config.toml
norm = "layernorm"
nesterov = true
adaptive_grad_clip = 0.05
ema_decay = 0.99
steps = 17600
Rows from block 5 of a small image classifier, named by matrix and row number. Rows with one number belong to one neuron. Each number is 500 + 50 x the weight over its row's rms, rounded and kept within 0 to 999. All counts start at 0. Numbers have three digits each.
Before each neuron's rows are labels from the 100 images, of 14976, where the neuron reaches its highest value: "top examples" is what is common among them. Only what is clearly more common there than usual is listed. The data: Sentinel-2 satellite tiles (TerraMesh).
# fc1: MLP up (model.blocks.5.mlp.fc1.weight, 384x96), inputs 0-47
# fc2: MLP down (model.blocks.5.mlp.fc2.weight, 96x384, transposed), outputs 0-47

top examples: built area; crops; main land cover: crops
fc1.135:499488484482458485482369421513459454498457487507529446554516516529476523513467512472366464569359581515522564483544499474585423441449405610438512
fc2.135:436461486478523538548571455490554510562573521631502495497433537412489524462507424516621502505519471522420549503465422520477484483591607389572509

top examples: built area; crops; main land cover: crops
fc1.379:533435469493432496484490535528528485487609392570594466474475528534588392501563494508526558574414553493463533576525483535452409565508545565475506
fc2.379:523535571504512505485485443463433532494496564390459554530585500521472514517404488533526436507507542505507553482415571568552545421429487554588469

top examples: main land cover: bare ground
fc1.203:532377434577428539532508444392478501544533533530520621486538476582555515526484448447598511559563476386544446574435406478424543467469501481524566
fc2.203:551419487395413558491453511540452514465573486467478434535523531481552522518441492524537571412486500545542456452432519496484444411512598487481494

top examples: main land cover: trees
fc1.86:530478516558512562476443404472545524533525521531504496594426503439524500453489519516533507519427520574456588564443548425467490514390440468504550
fc2.86:541426435464437431496511609542528427532555482511362607432532499482504485601471500465537554438543449410505520459535449504569530486555446525518563

top examples: built area; crops; main land cover: crops
fc1.18:518443630490522575480581444553431470474522447529507480492435471515511503434583436468463423501470576375521442549468442398501490462470387531467478
fc2.18:525473448486472397572516495446549446523420509525565468418455450459554503452457606531514483510530487603526518597579533497546439499532643531556510

top examples: flooded vegetation; main land cover: trees; main land cover: flooded vegetation
fc1.345:507394524425515626540450513511513466510550532459546457480575451461486535511515489474460556539488528544438517526525461551439467540479504513513478
fc2.345:538380471594507545516550471547482501492468470554431491487419451498608564510429467495399451423562523532518504494467574412548430448460494455589476

top examples: main land cover: water
fc1.194:538488489515451481452484433542460535424452479571486491534490530501576507596551453571522520452396548460381532477483481490500474524465505495533514
fc2.194:461487454404489564557527505519463506561442479409566457526466468601453481495516552443537495493541433465564543452469555534504429566546367514499489

top examples: trees; main land cover: trees
fc1.67:519579452493522507581483464452543410531570578396542594527468435531453532487457474497419590559547493473505431521522509486455402489561504464611542
fc2.67:393496590509545469574513500460501596559503448401530475443489572434610627521500593586442518543462541462513513461513432474423486550464455506462461

top examples: snow or ice; main land cover: snow or ice
fc1.347:487534470583535543461511527481482403521529481422454581538438474488434603522477491468590432477433459462496530549502446561524541522513503570483551
fc2.347:469477498521389533466547522504426449487429523577536534427516513514526352576510575563503526490509438505528478472499461416482393472500600408482510

top examples: bare ground; main land cover: bare ground
fc1.303:554564535505493519494438500450566414509478547483589487486467492571472517486359474487469495520487496449472524539440502537383514434521522458556424
fc2.303:470554547509520453533486465520482520556488554482452495554558519464528495448530545537507546456431386460571505435448439401580485547497477562413485

top examples: main land cover: crops
fc1.72:527452470458478513450474531474536427472605367462489472550583515481472448440540435522552512519560480457474569531532536537492496482533428515451522
fc2.72:497539526458542490494472532514538502519430573558591500475555482471476523556571342549508481495477602556520538433521467530480503439561525588505549

top examples: trees; main land cover: trees
fc1.349:415452482567497445484539561501368513456474540547421465468583492472558576472519510497565382463432451458467540507454501565519534540493585512475549
fc2.349:481452467509478474454517576500511473529507529421487426515412501571587527520535584442570494465496481545501460567432549437486476510410525563565462

top examples: snow or ice; main land cover: snow or ice; main land cover: water
fc1.25:508501487578394576497390551448530546472498526518543474520541555463373531517509497499520542540516435499507550521467514559433425467493532561468393
fc2.25:493535367507514419556499489497611474543464518545512471507444418561489460459457539543503447532568452565460479508542548480447496497597593524488483

top examples: flooded vegetation
fc1.251:571514524599483568497454522549543432530546439514527547533473523510481578514518461462519546450516399491508461446553504462480478549513429466549552
fc2.251:478424493479587556572515449549489477551410533518483520521479513516476408491451504383571460541358516392460477485448492495515474461544537433461581

top examples: snow or ice
fc1.6:500499475515483504537417461449498436372532517590562517523458486478462486526531403540540575566501487568535483508522475409428477543554497520632485
fc2.6:493533579498492460562449488510521500534495686488484533449575474506486366403570545500443510521628478514467473473511536553503478467603505443409523

top examples: built area; main land cover: built area
fc1.277:423482494540509436537471549510440422560578524523570464506451565475532594509488422467496503575393527442461523445575489497436420495482448527499445
fc2.277:430573603452537573505565450480583540488576466498460476548444504566519512478513488619541449564521490520451619514446434468433525457546528491490483

top examples: main land cover: water
fc1.340:524538450518481588529474499452432436470487551470527559542582483477453502497550521486427487465315463446486510432456446497574451453496524453592558
fc2.340:459618567539500519489562517509502509554581537486477454568496577440469514438524515510440489347564507566583514508548431536445534509537480407503471

top examples: clouds
fc1.284:551542473542496503378533562524495529446612482540507494467514474505492472468437507522572541533538557490516508453419477446582485499427472495477487
fc2.284:443587549550434418550562507521489483491423514457566496462405456565572420406540499463467516493491538531518452509495578579511463513480508496494499

top examples: flooded vegetation; main land cover: water
fc1.301:491499513488424559561469475553580470520467461593469611548554457472402590487544470511538585437465465541640538618547443441444595462454555485500490
fc2.301:478454450609572489508504534508476467513568526488487426541564516527545504537467475430469473527454590510420461496557541524505491459507596493603448

top examples: main land cover: crops
fc1.312:496529507555431573490546540460493458524559538504558502560582476472501453526480463533530554574582457487449534490481501502416595449579432489551457
fc2.312:643577528458546543530452562557589525526510543477412492402550435440412524553613402508445487564483504510518463469447537432511518534486467443436543

top examples: snow or ice
fc1.15:494505542531530527517441399500503440431601426529474519476436517526489497504586483508477619480458577527485481514513564417549556409535468460514533
fc2.15:461485587483500376467489464512672467552464496464453472531555529452513499460454440558521461400543478534513447504570496493510550511568547458526494

top examples: bare ground; snow or ice; main land cover: bare ground
fc1.197:462474444522468476502459638584555477484546587497492531467600514522496445559465478529444525454507504512475606522517566528452447519467463510499485
fc2.197:499477534417426532537479473508500568483413508609390518383443464533532551500497496553489457523469608457488505512515474505582447474532466454586539

top examples: clouds; trees
fc1.166:383456494533427560570503561540568518525520486512479425547474522515380512467485482525493517548459575590487474531551554433576463489530453465499605
fc2.166:471525592548443465539467448487532515544507492576506628478447533496564525619454580524489572390473474536450460511433513537508516568558487475524463

top examples: main land cover: crops
fc1.96:467482591551478545485572550570417537575479581473441477533499516521430540449497447591455545437503517555565531494480481444445477572494453559552456
fc2.96:482544510589551489535503497468569520535437510503517447424541478354502548459455462549440470463422623505505496507489560537526545452537498537568504

top examples: main land cover: crops
fc1.21:465490544555451480489480438540473522571407488417485437454458501461422458439437536501501610541472471404638537525528481507495446532514500479541576
fc2.21:556503487468526548492591532482511478485607467513437541549445459411514550556583522581437536422495547494505446467471486408495526460534514593484465

top examples: main land cover: crops
fc1.201:499442509412464419570451481457483451541474495497572514584489469505460468478516473505475461506547467461422474471521461504423614528451497440512485
fc2.201:492559401475428401536588486548521493458556513533514475457532422492494397506476469528534493521486503498492408497539477521516554521462519493422446

top examples: bare ground; main land cover: bare ground
fc1.70:528565518522573508506434484467463470587470600465448523552521435509564455435521486452552503421525488450545582550463553490503487361527559498515542
fc2.70:496422384555543589515475491431464465512545528486473439481524542516529551526426506522505558530458414431512505498479507493561495504647428522460568

top examples: flooded vegetation
fc1.47:506545474508419489573449485478440473473457537434535568474482492435386559606528558455497471530523477531495577460508518487464519431492533390647613
fc2.47:478585534493528463468592467472497544443517491566557423415469483546495451490548503563478461500523550534592496544505513592527464495507550526497456

top examples: main land cover: trees
fc1.126:488581516523572479509450526410448458529492466493453530517461461464474479555616564471473491506538461540480517539519513521530494448411461503477481
fc2.126:434399432568452623488567546592576498471519489513499524396462551442529412426446429516502472493516529472464506577506504494492485440516517471515476

top examples: main land cover: trees
fc1.142:577602523458558545397500489527471478484433423469572516594517392516421519499573481473587568578440484509465477519484595474494542494467485581427508
fc2.142:508480442454478415547529498489467598505489588497463619436426500489528498519511418528474357497487501440482526558493491533491543558560585474533547

top examples: built area; crops; main land cover: crops; main land cover: built area
fc1.359:490586525605518486435516521503530486503563440531509426427502558456480551421509447518589529406542499446516508443442483521455489547558428542479509
fc2.359:547458566446504540504463507442493503445518499379498543598427459517526496481462466577485486506604616429555614457515515464510455486520505508530485

top examples: trees; main land cover: trees; clouds
fc1.192:469432502464529575510502597587448494512453503500503476461567543444499483550503458514480489470459486424495493495513483559563495571509527385479495
fc2.192:516467458546458569570496501464536458415424367513522532531475459534548568449554534459492464553550484488431549461440489419461529463460533539482484

top examples: main land cover: rangeland
fc1.149:457549509505493548487484478541563522452517537407495514410565526518453541525489469514456559549452444604536578548466471416552541531488593497518504
fc2.149:517438431491546504521409501615566430648489535518610465524437500539590384522509480449517472505504468453527540483500530486491549474549513405509418

top examples: flooded vegetation; clouds
fc1.131:498423536556540558534463534424428525524531535427528446544420527447477486507552451455540508486541452534406505442628458548428481462474465496558476
fc2.131:524466394449553564499431471573591536513454382537578500494366453516439485507504495451494421524386511450485468459374569432444483539531584533437558

top examples: snow or ice; main land cover: snow or ice
fc1.77:462527507448468542506560460592475485550569486545502464482552521494484546538409452472458531394563495477459473433605571513477531490536431409552576
fc2.77:540458379536578427515528457495492560517435590538385500474498532478487523572500492484443528551500465537514578455414523456525479445389439527374557

top examples: crops; built area
fc1.20:535475448497537457504546447404529511462557589411505493496415570503506525519441403465547617480508413506398537445466543508481490444477502567508476
fc2.20:469544409531424418588366533514490485471461486434451515614582559502507545617485468627504517519526529576585443552523545482497504509411457486513531

top examples: snow or ice; main land cover: snow or ice
fc1.190:461506503513550504479472571352409462545561505461488480537563579510466534552546496443407540630453374526493571477508511543455506377447441462521511
fc2.190:510456449506486562505497521623520595450334473472417576526488522411521514436482447470468448466479536479494482518515535542485421534511540536497575

top examples: trees; clouds; flooded vegetation
fc1.167:493555506585496531520513453511508512534572490520505514458504528476524558532547515405591540414485499565553553549563508522479496582445441542485491
fc2.167:563472552500484485443517473519506507521519485468421541517518487544531430553463530480598475592477574573464416516534522480619547439454550535534522

top examples: main land cover: rangeland
fc1.163:468547553454526443534514468351449522463576530541498568526596523509375570440507433442495475517472407514568541533484438436501396531502600560452498
fc2.163:518460414571461518564510472382420496505518522478501513475476515507555561528487552521533412482601583601456471419451466450517512439506463468427519

top examples: trees; water; clouds
fc1.341:391523592553424488508524439428543566551594424463520536504499466601482486510476444496522552426437536630582579587531496463487557498525541512508516
fc2.341:511450487521481440488638476592576462570550469455462621465469447542477486471513580471447550521466534452507495446485500398575605489414507499466531

top examples: main land cover: crops
fc1.55:468522509518534485516497474453443556471503604458430453476513508492440581427507503504458481400491483413539495492523574434473507454508441441466499
fc2.55:466523623508482485453544549558456467502455488422502515520512479490520551516453604543499530599456520517497525569485519532498505526432533546560517

top examples: trees; crops; built area; main land cover: crops
fc1.320:513532496487385561529483542556449462506538462553436467473504464557417510477585544444525406474535518529391534548498593519507429454526470619495483
fc2.320:503487559394500461534534433464531490519576556492464467497518465459564493427442427554446552547602544511589484520527434666530480501482598488493572

top examples: trees; crops; built area; main land cover: crops
fc1.183:503505457442505541532519465505592410606544537486606481533544583571503501506454489506527533489459409545413487552447489393533497472497485556570506
fc2.183:503469467568525475508424575413521450503530551454568516512462498584406574451601446532506493486500486454501466541500473489509508476475518494462490

top examples: main land cover: crops
fc1.336:481468465516484508465426496515604465553536519468453411425554500515574538505549420591507540491484433512534500548462488454573517457421426441571440
fc2.336:536526553422564476485487481462486485413497500462485584533439487496472467503460532470420559591523517564440529510542537518503508641500551610500480

top examples: built area; crops
fc1.113:591484572492493511422523515465455483601538549531551495525572463495479450434410462539577534549444560483430522536362474474573451515524469501467401
fc2.113:462479468525492501552498478447524448459517453524465480448533463420481540453553451472483597460548568466573479484540440496499449552473480501614462

top examples: bare ground
fc1.368:512547570531442453617400479462606548407459550431477400581489552484553522524591448499467430438451484510528474503484575486534427527500521511499524
fc2.368:431515502519536561467473470462473458490486449468537502502505512520503484488431490618407436455494503588538431455491481561560595501424572471510489

top examples: built area; main land cover: built area
fc1.308:378548513424461562540479475507527531509494487449526497446553494537595580542531419452560499424535467495491467447523428517494465460600494575515513
fc2.308:582510553457652420456475518502510452465531459541449453531441535565462471497441547475413423523492458548461606535480518483563534494455457487529431

top examples: trees; clouds
fc1.371:492435612518407479520496487545470524527464545585483587530548501448545639510444445417472531462446393500509523482551496615546532472511432570463422
fc2.371:518513403423574515522533605486447522516541446549492535478539479487480440551549469464464470535518541598503382539485511363476445434433547503436543

top examples: clouds; main land cover: trees
fc1.31:557500457436479403485463453460490499510483511534601423537468466554473532556564442499516643508560505540481485447474560477593476503474508554565509
fc2.31:518555496433451426524506506579481420440477473485447490489524596501522459586525559478535506511520489566513490484492454368502557460525464515432562

top examples: clouds; main land cover: trees; main land cover: water
fc1.146:529454590555488422506549502556470382481614478507537560561590567459497449423587536526471505448487444460536536546445512477452423502484509454519572
fc2.146:469481477574473495436468554446486513505566538420502471538578430519466659506493397556479510450493503515572529523536408450522610475488582430452397

top examples: trees; main land cover: trees; clouds
fc1.9:489445583544513524474559602482566517464541524487488486477571385473509548552535447534539470409434429461446521494448498618478580556562513519417536
fc2.9:532540445528523497502419611520488501610571466496407493513410478513561601548531471518498476575527574561452503550490557541457443392490532587470458

top examples: crops; main land cover: crops
fc1.378:524576484493526530504610493589440474475512522469526460541455448523452464402482468441496477522526545436553477552613401461458458487496496574481511
fc2.378:649492523542523459537510495473512463486441545566589471485468421445417432532418479451465411548484548568467509459544504447439444531553571470516460

top examples: main land cover: rangeland
fc1.184:538504402525553595436416490529494452551539506488528538526520485464439514489545508538501579462541462481497527457516530453515429431504526508482512
fc2.184:468430517604520472515567412475490480574485495545503473539484552568537404512495451486580508555438548453475509475465554504500541605519491473569415

top examples: built area; crops; main land cover: crops
fc1.324:553516491525460544459464536527438548604521581403502468464485575481493551387552406446483515570466494537462469498578533546431514571563506569546421
fc2.324:481504551415450516516470527525462483455458402621419530606504483469538622447442573568507501519556568513523447431465440534550431494500422527547477

top examples: water; main land cover: water
fc1.28:444529481470506453561455491433495605611487499447531452504549590532438535511528421505492525512420524550571464504595444478425504482532492579512568
fc2.28:496496473436546510506619508506510466510509519490490518541495466475585409512358471561482583548527538543592554491468506477462498495408628411543479

top examples: main land cover: rangeland
fc1.132:402537504459531393446533455493488522492547534542451526482618509550447509493494516491463540573470464447461454427554468461513514522541509545430574
fc2.132:572476543471479438483441437475431459522414483467577479427424437534533488490478528537529479558433554508450429532482527458418541453526539569577482

top examples: clouds
fc1.329:526610482534480545466555482607500553518529442581457536508499401414434594469452471538503489434481576436529507500481555441518460481501387528513427
fc2.329:429490451396508444468520568408568556525565540497582484524549472478539429485488424487535503570479546577471480477560492470432390552510493578488594

top examples: trees; main land cover: trees; clouds
fc1.124:496453474543479496503536446473508433393528503415544596611566474528505439440502451456571544534494548503547507503468538538497492458497545510448473
fc2.124:475380456553506497545469498454531589592534455571482435429540558514422502579582498561483574564411474516483503526507573433432549459540488517589443

top examples: clouds
fc1.147:443581475584461541420417588539549549541497433557485524471599416577453481463482425532534476492514497500517487438477505542563463455480459368450541
fc2.147:400519571411491447488420476528506518516461473492544531564466430513583548503526527518504496489573553468563560478515537534615390483486574481545550

top examples: main land cover: crops
fc1.245:513579456500390545463440478585556417491472505453501494493513497484545540493494470430486591470505596381529502430538398510549511477445397477532492
fc2.245:510437508527463489442444430484501552492456569517578477479538439548392465560532501533551424562482415561527489498524471561496495599512509604394490

top examples: clouds; main land cover: clouds
fc1.332:424540472413506442410557526515450457478494563497475483519477596416451500391525442472530576521565543451566496548612406468556490524417504532498548
fc2.332:597519544434570425552550453505493450443504537566501548521402485480502498522457534454537464514478576493529482443527578548515575483538494522467492

top examples: clouds; main land cover: trees
fc1.243:453440562526477512448471602490503448545543493473547516531541505467579477455516453406484480512429580493425525427536454503519545516525518503538625
fc2.243:520408483529519449557395471467463590575441457587595499506516464464566528451412564487459536432543514484502493492453501514526526472442461573581541

top examples: main land cover: trees
fc1.270:571504542567573471479541459559515497522558502527493526461548462584461477588466376525502404471543473478417576484512452495507483432519553474421418
fc2.270:505507573488471392510560474563495488446420412532404498599429417492470554455571572513462448430457474532513505509428561507432554510430441504525514

top examples: bare ground; main land cover: water
fc1.246:441537491437509612427435527437484445483525461592499488448531391516508536367533425481531522436508562393477511507530496469532557496478515509565481
fc2.246:558447550574555506451526461455549506380481503444554577345571491526427461566480548494448472505527510557442550428541486446474505486497468495462580

top examples: bare ground; main land cover: rangeland; main land cover: bare ground
fc1.374:463550545501520414531472511453486430510514549455532480518577462446424506571442333432546463445537452558437598556513530464530538465453549526449559
fc2.374:531523437483581468498456562443394518511496505551447545437431479522441519466455565549518378501553525438466506534446492472516604441607471507415520

top examples: main land cover: crops
fc1.182:489521515562496527679457482471477493506510488560488485536556442549521530448564495500428432456452597388500469487484454608419536529542407529529520
fc2.182:527480550506514498451487491477476412517472607488578516494522454382521447481425537519511545443521490506499538476495567469485526492452598482523413

top examples: main land cover: trees
fc1.242:468447428581475482553514517578360462505547417500585456463592504512560513506467561585524480559429573407546512509534490579455506473523532548464520
fc2.242:491450515416440572520454508442515514487445439497469603568503557541534511536400587466517486443635416449559419511513509493512406457492498485536493

top examples: flooded vegetation; main land cover: flooded vegetation
fc1.263:499368615515594550595456511558536405446451500473430484431502469495516479487492413427578394482464509549476499501529474472524470497498492581573516
fc2.263:521575546543511568570492526578460459647522489511522429472449489542384466523545618513420493449505478471501471525483542512539452458434462509401458

top examples: snow or ice; main land cover: snow or ice
fc1.24:454537394478553464479442581507533471536448575562488471447512508477412500480594532491502571536541470550532462533557512441498471592452534488566556
fc2.24:544538490520523487533562558488494395439509532504477561523454554463486445469469486503421468500462541523475583496466530526537482437533415475455555

top examples: water
fc1.19:532546513539450570468537450554471560528579493395473590521530497566533466385476506499480475526426542524587499395507479414486444556473435445541535
fc2.19:485483528542454522498490539492551554580549555511558491441536403440500471538507469464509460514452531493495534566520577509443502495566453416492559

top examples: built area; crops
fc1.71:638500411512526506528449489509558474489467517451548435507502500531512533513489554487537465513447538522433600502615496384506493499510381526485512
fc2.71:463519556459506460453530585464432513544491435566474504483496482521522548416622432447572477500537439572480464482449461458552496542433494440509515

top examples: main land cover: crops; flooded vegetation
fc1.294:388505520441480378492496553517505507469556570458517520566442528492526456522449388562563585563527542536486506538489459476517588413419477473550585
fc2.294:503493600542511509526480516505454479466429472478429447501515501461541456493554549490442463475406507577470430481509501593546566530492525417506559

top examples: clouds
fc1.111:413472526513397477590519413497451461431531588516488527528479434489396494556523550469474581504434538502509493507465587415509498514531492489579466
fc2.111:408523495502561488545488539431591597575556489484435496542514488380481502463517448515413553464437538536533447516497478487521550518413436507517578

top examples: bare ground; main land cover: bare ground
fc1.155:520619519495536535496457571479561460503445465461518497437488440540513575430389460520496471503470509500484530571472524580361489382502506452576477
fc2.155:496473536474443482498557532561494530526539573506486510528542599491541533468510501412457540478499384449550451524455441429604507505583406518480495

top examples: main land cover: water
fc1.40:532571518533421448545443445532596512430464502399547477570549466512454433507506478387477474407500527364551460542437520470556513469450524521485499
fc2.40:447525505550464493543496509472517547528490533540367525457558491464530539498555474612511514510431378506534476403554464467464481526430544542470473

top examples: trees; clouds; main land cover: trees
fc1.377:423514519567511505518566577531533477504495398525477521604510472475482534521445448436435571492478598468480546406536456542544479499532516422425574
fc2.377:501566511486485500506462530531528505471560516476470620519479477598520546537370519523478464548458496540488552494479434510446548456599560534481357

top examples: built area; main land cover: built area
fc1.123:430520503525522408554522584499516487497527444471504483573547562543480558536496487427560537495467575517463463481464489488455564497491447522495418
fc2.123:479448642453529554474547530500528447472414497540469466495450477499516599509476520533542489476521550452512553504522585508564510561529495465471531

top examples: main land cover: built area
fc1.380:540518519439455529440434525459488447455529533489483445415423546509533488601432490460550554583533477519575578497455468466499520443449508446537461
fc2.380:469548441521562492511518479529504531487473496520483514582516518485470562404510493485501425374590525493373436461489491544467459510484546487622468

top examples: main land cover: crops
fc1.150:539513470506495499555443461529530476471458599557527501448614518436475568496516465425508589501465452428431558454537409476491573520403493515511480
fc2.150:396489477498505471422537523482507599482497466471544528557547543480546479579462511501479548503476500457485453453412565548620551590533485555501540

top examples: clouds; snow or ice; main land cover: trees; main land cover: snow or ice
fc1.287:512458505504541418433494567461523474398519481583509441494456564487494603508509410555458475454496582458484578536474524487504545450504538532484513
fc2.287:502512454499544501440472473417451528526489437501449615490433433456506413586475547536494444546466495448504475516536514452464530523489484537516521

top examples: main land cover: rangeland
fc1.304:457518574556370451525470505510472596345587526510423502554454460550418447510521517538468504516452416533493399564529563555450499516540570488448541
fc2.304:503483477436440525399532547447510500527484489543570485492479528450527482394524380450451485468592556403576503431398426539507467440476552506551448